python train.py --model="multi-label audio tagger" --n_mels=80 --stem="single" --optimizer="soap" --beta2=0.95 --adamw_weight_decay_other_params=0.05
Rows from block 4, named by matrix and row number. Rows with one number belong to one channel. Each number is 128 + 32 x the weight over its row's rms, rounded and kept within 0 to 255. All counts start at 0. Numbers have three digits each. After the name is the row's rms in percent of the matrix's.
# convs1: first pointwise conv (model.blocks.4.convs.1.weight, 192x192x1), inputs 144-191
# convs3: second pointwise conv (model.blocks.4.convs.3.weight, 192x192x1, transposed), outputs 144-191
convs1.31 111:213130096255102104142072120175153152079093123146152102133132080162124166149125102104127145202119084118144088124092101124106108118126151187111131
convs3.31 106:128127135047091141111173138153150127179116111154152127138127056125133169087165097128166123162109123169123137138108104130102109222103115103120154
convs1.32 104:187102140147120085122040101109124164155107139127115107106134093107068158097158152184137157126203172148077134123169133170107158117087087149058115
convs3.32 108:057116095153109125137093119124139168136143100142182163105128108181139100129126171154107094112129154151147091101054111086104019132101138117135110
convs1.33 093:144122121095127140102090108124124138178152169108165134107136112082062138052158050161143139148165059103096126113148132155139088164114139101147129
convs3.33 086:054107101194050171197146095121126124108122143109137129123127078133076138180131080101126131189099177101101133094168101117121120183158102134106145
convs1.34 089:082117116135166139141171180126168162206095199106190129109134176071171119143112148130115130113162111096145155143141128105119110068061104115064172
convs3.34 087:096208096136161077075173120098095133165168074125090110211199140128198077177222152093138165119118098143131137162101137084168159128123068095135104
convs1.35 114:132096175148114148110180124151135102096112124150124169143117130160135154148104116104118141132149093124130129101096122101168121123149119130160100
convs3.35 109:184203125153117090118117125155127117068109189108139153154124175095155119098112100157175140086143082171085162050100112172128121141149159114142127
convs1.36 098:228113106116146154179126071070182077139168114102042141182060154105154094139091136111114121102116167149134116137173124128104155160122114170142134
convs3.36 084:148132156130199078098150179162107106138158122056091102084151142142189080124143119136167150134072083123148101145189172114070089119092115128115114
convs1.37 077:203129105111118119160138083138154121110127157129098166138146143118176116155069084088133127142052053199115151112116164164168125099099163122193141
convs3.37 085:097151117084219122157089184134118151105106117168087149172101112168164148088137074135154173132124139146145140109090132185074121104093105109048109
convs1.38 097:154154159130118146164146041124141167097186138106105127108046136101111097111119157164161114173124096146140134143145156086134101127056150128129193
convs3.38 096:116110068134179127145133086128120170091156126114066152164136114117129131097029132136164146126137136114097182141090184101089084148099098119153149
convs1.39 091:122155120170097144175099123159170123094126086120107127098133146164092146147138129094153124177180169104093093129150100146125093151119091104094153
convs3.39 099:121138088069133151117143141144119182155135102097118096090137133136133191073111101123119167149162160151095133151127077137164129129112119168118145
convs1.40 084:098113145113137180132121168105129154180128144128131157104104177105121084077077191092139133069082110194133109154179105083128092236153084107154146
convs3.40 088:137142108097138080159134164142140134066109155135182086192182162108089162120133200124131121170145066106092199117099098145082125111137116150092146
convs1.42 105:106126082255175142141135147119124087111152085106078088159097074058185130066166089114170110107161141142107133092124052107097124104117125157107107
convs3.42 097:144075127154086158139131101094135087055173131111107145146093173145156077115063206115124159142136143111107189127163159133174122160079171167137079
convs1.44 089:132137123229109083136140160102111125089206123150073071183133118166117184191181120116178109168181059124137135099121138078140149160126105117092133
convs3.44 080:103152120140148102115122138154142136118108110147105073140225122130112062141228121161148119099135118080108110095100037149114119157138087090098158
convs1.46 109:078181161120099158037167131179119138145135138111101178112163147129165106106142091077162155121168161167091146124134117135174096076133146136164095
convs3.46 112:149134163145074175166097086121107120151165150202146141075123121116079137157131098145151098163158165135159115132102103108100167177123178140184146
convs1.48 093:126170082187171108058129195112157126143180146123165149123121146119136163134076158130106132071203106065115098115119111121058111136124192071114141
convs3.48 100:143058140148115096107118119108087132104176156133115155057175142097128100116105122138150183051049161134165155129156085165152066133166071187176150
convs1.49 096:104120077094162153090124163098149119130151153096113149135145155081127122092146114113155080202114187169157118098118091108147153130094142110094160
convs3.49 097:125077127142091168114114173108112085177158102187182110118219097086146163109151160151110151159136107156104066125184097158103088142156103160166127
convs1.50 103:135188097093121135101069180122115063173111066155081145094098110129060139138084168138112102112141085142101111163097116142146118152094127153074131
convs3.50 100:125134199065150075149084103111130070166192153104115141066118104094105132096100068138108088079099116156122164166114149140118162167156119125093099
convs1.51 084:127069124180090127096116128049123114110099085123132115127150094130129130102184095086145138157131120061074164122112089100142090106098073147124121
convs3.51 092:142085098161109157221069138129102083115145131159069064117084186143116080138074125091093165077102141101134150119103142169112183067104089146118178
convs1.52 102:115169127148091147047155126149110116095147140087118125140165127094082115141139117155173194088200171073128131112109127127173106136084077132057128
convs3.52 110:109096093131117150055115174123047181068095124109173150136057119132115091132091106085154167045067121106153172162108140112134094102110142144141141
convs1.53 123:128118102127080124126169156124117227125139157108109148155159106144175114079120169117101122133159169046107087121102162135050127074065142149173114
convs3.53 111:089134088129128088127145116118153119123132161088117146131173148113137125086129172140135118149147096175142156131181156151157139201125147212173148
convs1.54 105:125095144115128144105150169123138089157157147147120133160096132123096117144127122079154141120161105153093152155185074059128043138188097101198126
convs3.54 104:133120175117123079085149104154140093147160124151139110107082165128107108192149136137173158105078108098128139160170147147078111117132091079081122
convs1.55 096:139148087097127138123144099144139138149095143179087098121142146070123138159172173066175118146083114123163091125085092058108124158141173145094135
convs3.55 098:115089115175140136155125064163105124120146138080120113152155129096125091062138151137133163163164073136157165160111173118153179135086117082143158
convs1.57 106:106168145158121120102127101108153144127125162151147094145176132137038105109130143171187107184131112160120120099128105178189084100132148123108080
convs3.57 112:078097140161127142071121205117119161170103160137079081108150182095118175129172104116157113141106119162110076119116159089166105131163091143118115
convs1.58 099:114122115098133128137122132103110112174126103093133146141141118139165132120149104117144133149145071084118081182106137143083151102089152147131151
convs3.58 088:141080104127138084090101149113073121103093135114150105090109153153162115138192142145115138130123122154134166151137130166114136151117135101112167
convs1.59 092:140122160181201145130173142162150145227111123128059130160156168112169133156164126106135150140152097149133113124073087174078138137131115152140113
convs3.59 087:157188128130137184156154074132151141090095140056160148117109094135148122112096120092109102166147160106074176118110190128142099248124210115081102
convs1.60 098:064089141112070130156184162128094109162167153148143142139129124128078142126127134124100113089149078145179155120129100134167166087133177162192098
convs3.60 103:137068099121152132118090094098091192174118095137095105119139143152142098140094144107114145114114145079125050124150079071138085107104147198134150
convs1.61 091:135086091113152187142100098118133134153174112148174067158147127132085143098173157106141116107151048143102118092108086156202178136151077096101098
convs3.61 086:136066111099087127104162088142151104139159066093145177116086059109149075135094154118121142116103132123104103072109064153087072133125122153110139
convs1.62 114:173122143131086147129167095151159096136144118131045105144121132130035126063104161093124108095122150142152121156141123132163178140136079132136109
convs3.62 119:185093136148114116119195134110147121144133056071103102158129181068174143133134195096141126158147206147067100149151170141064098089121115158113130
convs1.63 097:112094140110107114143128169147117133080127134134084101138117113081133096119139137161075148071101085059178163108147168111114178140123106077159115
convs3.63 099:102100098106095109113144158088143133124127117113127057098171101119105133076151108070164140139108072126101140145131114086146101094091141167146140
convs1.64 086:151184106110114107090104129134150164174100131036193145155114114146118089078170113133104125136143092101136064115080106113146089133117098115101122
convs3.64 093:181132085101089116119101177145167125112096148132161119204160070117114160181128143174137087106157089096139101077135091155123117052109140115108183
convs1.65 101:147134165187094124077135170112187086143084183127105142111106138103096130144136126125172088100107145136152107125095191157131196083139125131116127
convs3.65 095:108168085137027115110114124163136158125119117069181164086116119213123133150150106123106176153099114118128202132100084117127086149121136171154150
convs1.66 092:210177169125156080146152136142080187164146132133116106163138128125090141134165135111180110144087143162137146116114143188123104119166080063141144
convs3.66 092:082181159114114146187189118118158085123159108133173139132102064158116138159104106086125165111120121140162105089118119170098089144126141084081093
convs1.67 089:126078129112146141129166082137111142166142159151124171088100135123159162128170133154158149177186129144187091120116136070086144092132119106111157
convs3.67 091:137149115097119127163180118184094113144097131150104160071117067119163147064088140114162124148140088085104149130144130113098150189170149101165173
convs1.68 090:147155134113130141223138128144139077138092096135120100130153167119099107124151093122163101162123177150114183174111115163151127104123119091161116
convs3.68 088:108126095079122150087194150139142112047100120128126120167133100155145083163164097125133177113072143131174141119140118143121110180165140186116116
convs1.69 088:142106123096189144146151143137148118133147097133187120115124101170174112058130129099078141083188094092187126120117125145132118108134141155117138
convs3.69 098:118183172155126070113125083137112142139185125174150100109154095166107132102099134157124147124093147137153131110113108124112117135122085045146166
convs1.70 104:136105172070110101141170139104064142118095110143230105161065089120124154131123120150148150152131126132122127095139080146107216138140097174111128
convs3.70 099:150158127133153115153084122145113081098199094093149159137156110140101052089178086134108125114131091115131156125180080134143170119140155148128105
convs1.72 095:155030152162106127110148118102125185109097107179118154118124134130158140191119117130128181142060172114158144165123155066075118154183138129185147
convs3.72 110:097133136120097168196102165129170151126088120156130133130145107131104137080112222150153108154171146109118166097028150086085165172138154132134172
convs1.73 103:157123152135121131149172113090097107171128134111102140131138073103181141133169128112083146098133144131141123074115105116159145087137111155149160
convs3.73 107:105097144068140139115130151154144157092113104164114171122118123141250144112120143115179151109144103134083111134109160145101108117080147074106096
convs1.74 091:155171124102120170119156140182145181173120150150134157163100039086112134121118184090166145141084116113119159146120168162134100096079056110145133
convs3.74 091:191126128145127100101156086113105141140149197175132126082128110165117138126219122137126130110144142135138142140107133130156125144128129121106096
convs1.75 122:144163125141147142133162140175075189170099060141063129154058112091162117183181155131138163196073136146153127158052119080114100128188149089091108
convs3.75 124:164170172066073080105095173131080118167144125155163048096111117141150134138154116127147126076061138189094095128146089107111118133181091070112133
convs1.76 088:120102110168106125108158133127106152074091154112170148155148191127158135102083168139109126103130067097138089098135054135120133086111159077089136
convs3.76 087:119117122073112129174187107102125187074105164114138133181120073140163143172121090138158108089119162098173183110162085138162124153157122145079107
convs1.78 093:113119136125191139117095136105097170159114107141135155067068128123119132165100152161138179066150096154080084130161057099073109136157094161116094
convs3.78 090:116127105171068180195130144094117133119157120115059126095095193137164164139139135141146132116162067151123122119133118214083089123159111141138210
convs1.79 102:131150150188043164080208102132113095169123120118093132139146209105152151100143148133121174163141156152111126145115093170149125072074062137132150
convs3.79 107:105132120148129106162183152111111114112139093176062130140136163134101149147108113161192111152142199108106118168145077171115107149137091168168115
convs1.80 122:106101086187142155144107161107105224106125138121107068128114136101064112131185179142157103110154109181139119157112037161141138130134118139128107
convs3.80 114:125134155116137104158116186122179212146094171118130066068140133096090119142160078198169084161092133179131134155160125159116133102137140152137125
convs1.81 102:180137179108112127125138160106107126111150155106105157090103084041128096189198098075141155144159126144102089159120145184078096099128116108185181
convs3.81 091:072150121188136217133094119106124090122089091131128107145181193105130096081133098142146181103135107095060087115073120112167070128133181175165100
convs1.82 096:170160158131193083122148146134134171141164165095144075139093155104094103119112151127119108204119128141164147161148125106133098123125065134097211
convs3.82 099:096171109158116129126112093059102126102194140143123124104125093204072049064097082149113128104137131125145168132072146107111129134106101083085131
convs1.83 093:080096127094097096183147137130178127142155124128153083191195155070173159111093105077119140160148125223147128110137157175100091165136109141095096
convs3.83 074:126095143035132096129117075143153113133125103113142113130052113140127123110124155109166190101104147143112123157141097123127095165140098159129049
convs1.85 117:132158107249092113119121177155134160124119165145214110154132133109134120139209089138163109144152098137162143143114059074113106086079066146180108
convs3.85 108:155119120174130113184180133144138178158166101184117148109088167102115132085058127111092150123184120131134097080054139114162160141149150098191213
convs1.86 089:167086081140136156180162088126135225135104121152120124149137116158184114151103068151156154099099133114129158168121129144081156162106106097143085
convs3.86 095:204185137131103151169135134119078141112160147103119103088073106142090146150071095111118101118117203170097087111171103135085080173158075130106071
convs1.89 102:121108156000090101113062079075160122111099137194143108144183156085164112127135128131127108136128136076151120149144086147116097194086094161135108
convs3.89 102:039125121043151087107128109124140082190160088162083155188165151083133134165107199157130138119142147152158079179079172180135160150152134129129162
convs1.90 101:129125142128085140174167153143147103075128145117188101191087118155130091186111119099149145120126191136081166155112143114066094131110134148115106
convs3.90 093:048156086142141108165126086177111191145136120089026159124213104127110114086099132146159099126158113118137159118093148129072077156117142136174129
convs1.92 092:112160073145070181117137099151119142131068137145091118128147148162180107136136141145074093067112069129107096115111187136181132149108092163103111
convs3.92 088:148182121161000158119053107087113127109178151116145143033193130188147152190126103092090140085132186145093162136161152055136125138096144189151150
convs1.93 092:167170086127141131119062122134113106120140127110114117099126169125184168111098028137125140110138164159116106154121123124200165127145138114152137
convs3.93 088:116090120148162072096147137095123119087063115136104125145091105120065160071143160156090094126115090139104144112134086123096102103137154161117135
convs1.94 111:150184148086127132109170113149134157069099106094178097138168105145134145154183081123142127061167168115134146127126147153133149067066111104073136
convs3.94 105:093146150126067101126146111106122081214078099150158090141196084134129105112108107048069181086137155113128191128141105184104101169128145144114103
convs1.95 090:169049136132097080077132160186139113118119071159190099056118148164108147092145055120156173135177133136146140142099104121105108157129094125137094
convs3.95 091:115175129104056124091158167189145092121111127099138146108151090113092139112197150128113159063066158138149104091106159136136082139103157129099087
convs1.96 100:149122146136134139149092134098138114149140105090084121191166152131127167033136139157107146130127241108140120140090079140082146170138112151137152
convs3.96 094:084126104130152107134124122114163151132139138178125125084131089083120100120090106096146157123195096096179117110151107159165147131092100124184136
convs1.97 114:094125135122154144130145092132132130126105093118153107069209101112106155147156111159184145133139166101113114148140128120032089122083127162151147
convs3.97 109:121098121103103084132144106130167090115147149091079150154198139137110099153126184158117144103120109114129130140105111072133151139130066161117128
convs1.98 101:179085074142146128177103115090141040113126087085146097100148174123120136185185118123178149128111154174112138134150105101127100112100079102153133
convs3.98 096:172100098138175105091132086135138109119174105168132103114100166109120129096140192141182118139117080127130148117099106112135113122104090106119100
convs1.100 091:165132098113041174035118205221116125162132136117126171122128093144111181123170131167167146139110134157100104097143137118169119100090142138113139
convs3.100 098:144110119105172068111122175134123118125108166146154076146102141152117120174130170093135072108127139141142059164182088085182125102153054085169088
convs1.101 113:084079123173205126084133214155107126155174112124106086157060154092150148136161150114117060131108105113137100153123131101090077139122140168164106
convs3.101 103:129194150137124139094133116118080135114142139105126077118099127068124102186133094093088076103108128163077103098162146059142113128151127159133111
convs1.102 090:155157164139128098183135136098119120177147101152101111095128112140146113130081185135146138118187027153097130140156140097142148132119099098125107
convs3.102 109:125195112124139115041122172151148125106096163094108125183121105138144114134112109147143164170161081077148130120105135194141070102147088123188118
convs1.104 104:132112119106099120105128093138112155182152106115111192127120135127071124152096114132097105059077115111192128128179135127100120098125235123091146
convs3.104 107:141129178150103081123141130135092072104063123111132141067148125181207118091146115163124120194088127145113127098095163138154075110114132082120142
convs1.105 103:112196091160152138123158113189100165113098142127157166114096140134191145099091048086110123137125124116090156120097131068133096107110129104156108
convs3.105 108:136083055166135117150135104151166143094122084187111161135133156137197085102114187137104166151142125170123095182152125127097121141123082182115128
convs1.106 099:083121077158151172131107144094130125145149104169131113163150157144136117127135109143113113158122125184103115132135154147135102126096144184107119
convs3.106 102:084184186209184130175084122128080119086085115207102093130094117128138159147115129120111118119177151109176126122106118103170094138193168107161140
convs1.108 101:178156135068119129123065127153160124109135158140120107132180093145190121092126126102119126181162084096123055088122193157078168098102153125117120
convs3.108 100:130102104100157158176151196143182119132142168148130097150115169099098132064148119138116111089119135091174148154124139094155147149100106055109085
convs1.109 100:111196169090129116152190202121160105118144107081078136011121153088163135138107077111113111136122017144118121108167118072069111135093136103129135
convs3.109 102:162094105111114132178140150124129161121138131168167117077138124068127138156137153111123133131197172103101103167163143108150094141141143145160117
convs1.110 099:090113119013124143121132112149204152160149092118125128107135129101130113097054188116104134108102094128131086101133105133101195114152084183166143
convs3.110 105:116138185198133138158118123141128173146151173153107144112129178145093110088131194070119105103234204079064189098132088120147125068113116148093056
convs1.111 103:101179093090126116113135167128186093157087102152158120134113139045157132164132093110149083129163126146103126094102073126142086089161147149106094
convs3.111 102:133145123128130152119153116094108059101142066165084115226150114138065060164081155127118156157094143211115093153165133069165138129131093081160104
convs1.112 112:126060165143114166149085188095108134157167164124085128173138107115105147122137143177116129142165185200125145157149096139135153158075093130090140
convs3.112 102:140189088105171118142160103108131144136142174120123142114134122095126109142144049108134129133150102155103132150122128152142161119146164080151102
convs1.114 097:124124133150124122121108162095142173135109127097168115103122163075067102158141113073149121121156097173096138104127120129182162101095104122141132
convs3.114 093:118157158107048175111164152158105135101179148110106138063151108201101133179170138128139151145092171136132129127134156141117057072063137130151123
convs1.117 092:145136118151169162124112119106085232163127135146129153115154178102144129158120064141127142097186089179092116087140119132159144081166187118143115
convs3.117 101:101118138185171095081119062154122168131180097060100118122145101064119124121166156136146154067131152140121153084148115148144113089056114131159125
convs1.118 099:123171101151140131112131135120137196142116120171081180126121188081160137156181088178101091175139117170102151148136138159118107107129142116177125
convs3.118 093:163169065171160116133115081088114142105118138150134146079098144191121135064121075122075092110123137097162133098134138102079129150127144134118112
convs1.119 100:150171141143134132148139141119137084145082157121094125142130105133188135082148123131078112114237050098096159139180156168171114178169142085074134
convs3.119 102:130158130183111120108146143109187205106122169145141146055166120123130121204109091125144126160125141110141173109162174130123157084148111127083133
convs1.121 093:106092137133171085109137141075123111129148153125179117153177134167103106108083135190117128143109125090213107111105086099154152140095111132087183
convs3.121 099:157124104124142061091071147104072081179105117095142149147088127130106128115157096085117107106155120150073156127065038194086159146109104156102092
convs1.122 088:116109160079101069134127088112105122098139083143079120090106191176186148156126177194162100094142099152159082170083248082140177104147092095132172
convs3.122 083:106134076169090158107121095108163133128136185128121153132172160168144128113196081165160087150141166117129160117120086122167134071143111096114134
convs1.124 094:149158135129085131111129130122163122166132154159168119138117133140171152201166090086061126094132113156135148127130130112119133110115162157155093
convs3.124 106:121095123080107147106096098059081108115107148188147144073143144119125196144143162118120114093145111109137124110152134143136150107171112126122149
convs1.128 107:122136119117204195099086136180125165164160101101092133158128149110114153115136143136126125122186091135152125141140120133142160092129196111076131
convs3.128 110:140133015123097072175109142144179063134125147142176144146169135163088150092141129106106115124129123169094145129104106174101180127138165154054112
convs1.129 100:118153124142138108114156236115156180183114141137093162075140110128159148108120067101161139023196087112104138100106100089160155111101125158115130
convs3.129 101:060142185127097157169130164137132083096111098126090111109075090142121133175121142157149092178139082137131104151184155127160166162112152068105113
convs1.130 103:128154147096189114100067084162197141081088097071128144098143125105118112067109084131103100075120088111149157111075123145145082181116135139094093
convs3.130 086:120074115092148140155149127147116119107146098158125119123115117098036079165070102122135102158144111151212141131166157104092045148125148129142132
convs1.131 113:093107183146178126147095165182155145188091153099140125186154142188121244107145119168139072121129167154140174088114093105153147126150128136137144
convs3.131 095:185065058124092162105114170133169109161128099143147157181070068106209099115095113104139103113134166097126136126177124125097162144154135093151136
convs1.132 117:133116125160076079134117122133122120109083102095108132131167091124131086052115032125116064136126211112109161127139110135105179109135193143152126
convs3.132 117:184169124153081149115155106117115101151155149126122196134201153141087151124139197099066140163152094126118175130133048120058117124114111113146153
convs1.133 101:108134115185132138191136097092118082123145112174206127118119101129102154188093161082163137156112160175109169158117168190159147167154082099106099
convs3.133 098:114077072066130143203149138118093136128135177145121133145108129096106091169092117083104068189125174189121083120149144133112126213132156168127114
convs1.134 095:100102121135130076047146187141103115153125091123120125069145136120103102133149099088182117136173058232152138155096176160147155243153131118103130
convs3.134 102:152091096140130180091071092166112089150140122170146119091159198100091192145103132088086094104090084197163123111097120149155096151119108119123153
convs1.135 097:140188093163160094020124103154055130115116132153160117168106133162151100122081112140150120058072084045158103140099085144110122135083191106185151
convs3.135 096:125188048138116152181151136147154147127149141163166129075127091142128182184116116134144140138161091123136140146135152176070153120118179133158106
convs1.136 101:139068128098104164132162083170136179103165132162124145171123189104097152169178109171101147105182105168125162150138127147133160123122061124146057
convs3.136 095:124143130171208113182107129137117166105169111116120107149079181119108102170109117068105123135108108161151130128148153109055153117121051136099140
convs1.137 114:068176156090097140109162128110121115113148097075105103119103149122116095145170161127150116124150182121126123140164087168159154085120081137064115
convs3.137 111:170128154235156128098099151155135161164128126147148156105221174144142146069094155178126110147168174120163115141094106150136125177113094178123153
convs1.138 102:115099167125132058130089126121122065137135149145170105170165135077153141160169090055086103130135110097085080155115109122113134141108137113130116
convs3.138 104:182132133143143076206131105086135125122141093147104110114144118119144110149185129153102118094106138098058123100085103071111118125125123085123136
convs1.141 113:168115146127132109096122157135181086123135143100144101117110159131121067151214207151151151164175119100126155134140113122137152128065148125105096
convs3.141 122:136120089159135127115163129122148137114140115132124152141198135094095133129105187130101146145178100130147071118107139119162111092118160136116145
convs1.142 086:094136137137133162134129149164106074120110110129173152125130145154126122091120118063120114072133126058032143139124109174078105132150176104175176
convs3.142 087:188094058126138076107147122174181121128094110106092109165070110100146180111089126107118175108109140060030160135106163084091092159112120120124131
convs1.144 112:076116120138154156135094138060164128171114177086136152118143155124120126104130121116107106200136134092141096134151108192171096224168128153097163
convs3.144 105:108100157164086145132125111138185172136116104116068085149151094127123082167122112100168140073104104139110144145098127075134155071137097161096108
convs1.145 127:173156091034023144144134082073130096202107134136165116057146154195142142159114144161090133110138144171155150142125178151127172132187130107134119
convs3.145 111:095097130091220116117136134121149093123158106173077155151117121122214152140130117157155107144110128067187090116105172113155160139142092099138126
convs1.146 110:198125110115147076112107153124153126118096124136152129120132103118143122198188182124148080069122080103130102150131113118115157043143128127180145
convs3.146 108:112109144100072130149152103147124129088145086149128109182128079063179125179125134136167126087106098110155108144108193074118139126165125098150106
convs1.148 112:163143122118104122149135125119139084115130156097103120126090127131174089199191115131155153154229138139107127142128191138107102144080205137107109
convs3.148 118:185150155142169087153129133097116071123133108127096125183118094126148090181104102160177113183067104125114109170151104079063099191198077139165163
convs1.152 110:096150068153120109145203122163158178149129125133103120150091101098126118120100100139071127166126149116099105142077129096192094094165112113096134
convs3.152 099:158125128140149065096160168110192127130127098093145161070111112148097131107171123146158120101061113112100146129173116128117138109136140172149127
convs1.153 109:115140147150132125211076152087158124163126133104134151148200123154126103178115137083170126166096050131208132149160145127096154125103194130089143
convs3.153 113:120136165117130114150156105125132113199149135187160115147160117101131122123130105118124123145151154128140143180152180130145174137162096152170130
convs1.154 083:135149168103107154128110061139073163142104151089145128093146169149107158174112122105068207125092101050221090144113162131117152136115068151130098
convs3.154 083:123073108173127104123088137134159133136145116124129119188167118139088112144226125132125110073120124108149118156114147086114104139108149160123103
convs1.155 091:125083153141044106100174097121185102191186162129121165088180162154145127161179088114153142159139144145096135177146125146113141115166148113168106
convs3.155 087:129115107124127112009061084125130100139071141147133166166142106125156101164237103149163092137118103155093091106175110135148095062131099205132087
convs1.156 103:176151113147121125172092099157133111133109120126109161140160132141152114212147181128173146184079160198104140139140140117155211146143115123113145
convs3.156 115:114131142136092108119097178154166097128111107070077139153111118192138149239145133131163095207145122163071145104141162137115180177164144113128101
convs1.157 104:115173114167150131103115111163171151177153130110195094066144113148130132153136125163096187150115148178127117139083128126160119082075135101124125
convs3.157 084:124068160131179101125136101126170109115085143120149074101150151126161047162098138110116195158126102124094138155104147152170103119128147157066105
convs1.158 106:099130137146189186100126117136135174156049071174070106124153133157074120099105113094160133095137134134133099102127115140118115082101096133063158
convs3.158 105:093116098193158134156106109076056109156163174113143189120125181135151133130130126060116148112156086120123150081139170167143112143169216184198132
convs1.159 093:110085108186112134179136116101135183155070112153136140129093111128102157138128128163127105181172208164089131165137133163133125134069098151052110
convs3.159 092:136153047104162090182172080105106125139125167126089151111101166126097129116115153104162124144140168129162132098131138111079079177107161155165110
convs1.160 105:104132089112164137170176166157191142175148145195114139160109153156182140073074159150099156136107133146162138161094164106138098115150125152157121
convs3.160 105:137110126166104122116084158177100130119123102122159136143138147140215133111125154067101164132168153085118118117132101200082098158083113136094152
convs1.162 093:105108127158093135168108142122196122103108101116159113077130121115098156087081146094135100123115123043110158148127110124088164106150040127139195
convs3.162 094:129075122117086190101126094118105182109131182169129207147076114156114081126152143096120150101130120078153168126135073120137071145107159113120133
convs1.163 092:125154125096191089147174167144116173123089096098144159134109120136183113175167153109117140037114156127074178115105138133094077158103124110141125
convs3.163 094:119100046101113132163137138126107158112093058142127104104093106101073158144131159173078085055143129127042075135136137127172105154109124140112156
convs1.164 092:126157144034100136106142140126149100110121156095093116080145105154163120109069169071170117120249139152152101097157114118124101179141188106156119
convs3.164 098:106089118172211082148127122139147023125161097069134123103116126083122096168104116130137182156049140164129125139143144160088104149144088171152105
convs1.166 113:055161125106098099131118160159170049132135155091082130121151137104191107034208124083109089156099140148143104095149145098186106092148149133110111
convs3.166 114:116158224104111117138214073115135127153144116118114119163061167091073140226138102146124130102114138111124131115182171150084139120129185129152156
convs1.167 094:059124152197146181147105206084091117124127169141100171167025153141134142115115132136135134114132115181094154156139118071155084110117099149095168
convs3.167 091:119124139132143143092149151107092127148153155163136113168103129140140106125179058132107145067132072138128086085139116163175093086162077100110143
convs1.168 092:140118150212113138131102152134122142143116133152106160156140100143087144119115094110085132038107183108150131100144132090076076114120132130094143
convs3.168 093:115146151046126145093112176147119120164094129170132095170123112110111102147098167134128096099124102125159181155174128115219126111164116127144096
convs1.170 097:127077134104117120109137133134129153159128116155142133123135133146074154126146126153174106084106151157135132166142119148189127137123153133015150
convs3.170 106:147132134130119158154129159133193101147113154059160169181202111135119146153152081179150117100096143120109108160098163183154169123137144156220097
convs1.172 093:165044129147141158139112126135141077085118136145086156108112171110104148090167133166173105176094159090158090112138096176065069166146125118141134
convs3.172 093:099087097120086137154160098134146184140148152134123176123102092116182142163094089164141089109107139122118123071163077183130110091106138139090144
convs1.173 104:069150141172205088138137221134166168081149119060057126000154135146150143110135134143116083100182080165159141093150148113174158146134110155177061
convs3.173 102:090080169185209087162158114133137173157198164137122081090081142118172158146137104120080131141144142178127110124167167110105111147162136114135106
convs1.174 090:196123148079145107110131098152124164182128187099143099138116103149084141134116072140147130097149131141128125079103113113083130139159086083150142
convs3.174 079:170125136127161175108100100084122081097099096098134108168066155090156163149119113125134149149141068097124185175051118120114126072181138116132178
convs1.175 102:100109124077115153079107092156134108132143138114156107147119106161123133079082080062095105200162086035101110120139115144080084118167192157070119
convs3.175 106:112125137068127125128137169143188148100187076110180136142119076084173136101119157180173144081116075138107162103139202186162165145060169186127064
convs1.176 103:111116120101199123163132143114142206119171123119062125174149110070127120180092195158170112134136070133106126121145112121079076124124096093101090
convs3.176 115:163115141115111140113178127140092175085158112139152155131151149061151148153118216108100128125118125148088079145134145113118123118139097163079078
convs1.177 093:112175113113173149102197089149098028115077111144109132118120166126195127111068104074069116152111130023109134134131070128130146102152182116128122
convs3.177 103:132108133114178062140179080150159166148122172120079137125125125055124147075107150096148102126126131129146109178155066152072178133131087163123146
convs1.178 094:227154106145143162136178132098123128122153167128149154101098131207180120131183085149145076142159081102069170169104127125059146117128142118086093
convs3.178 098:147089189156086149167123143089109153147166133122166097117156207182148160172133125161155113127140202130123139126133122119130107127087113149111190
convs1.179 087:145105125167159172204136098152179117189112061205060137088118145118147112192143110131123088163099122158125124098135099086124086109128209137110193
convs3.179 096:127111140104106135114144111150132159132146125149120145162040029153107097171128107143173123062147175141218123134139195091107155129126146125104135
convs1.180 109:105103150150114133145149115145068143114141108123136116122093125125121136118106124143139086106143123161140149082133075147142131183117149099134157
convs3.180 110:145134148160135088076135101087189150109164172149100206090112139092140207161154143138184166117134158101120167096130094136155123126129099174082165
convs1.181 096:126110105168142109108168175185158139190143109176121128115129165109186138104115120075115084182154212202063123134133105131163173091156133090147140
convs3.181 093:108182142104138122110114116161112122168079141086124072170157075073132118119118116112116178118147118112107140105132043158151088101108154142146178
convs1.182 104:155179143121076153092081114048180073100126115085099137152133162143122133187209120128109103134130117184096113129102156126127172118081158116069126
convs3.182 104:144134114108124135134174100153131105122126136144129085124133053097104107163156102107098169091061111103178157153135107154143072146156121141141118
convs1.183 104:097156141080157130102052163139143155173120158151144128148123101171109158153096098201118102120172053130149146142134153110102164095128125099218141
convs3.183 102:131147205165186155090145135094137127168104107186136103104083172159186101120107164121099077127122105106176151103138109167140148127101129161083145
convs1.184 093:090126132236113098083154147106160128085089087153096076136144175168149126074072098143137165104109120149164124116149164103154110137149112139110113
convs3.184 081:097120142169069129193120114170176118116113104128124159142092081112140187163092144187167090133099086115105148164113122104110155170112127169133132
convs1.186 096:156145119105145130121145092166111165138148091141050141123121168099166103050118146129159133147121132182090173148113135150119085134128124120059188
convs3.186 101:090124143171192100156155141152077096120093115148089107188177096115117177077128127123140122142139150111111122115130132087099092095134187125119086
convs1.187 087:139113124126062136108160138133102091135125115178130098145160134141115121099126133088159159131149167080142124138175111127135130143099107157161136
convs3.187 112:084134128116109124068153125116122127085144110090106119106116079090163157177150120169123137074149134112139155106165131104101106086189119140162091
convs1.188 104:123100124176126102134108103125174124155129096136146115132122132139141128137121136151131135094133150114135118227124120142106102103102118116153156
convs3.188 127:185089152104079139134122111022104106069214154107129100109135100142108115142092090110196138132113085091135183119063170130125099148135103155095129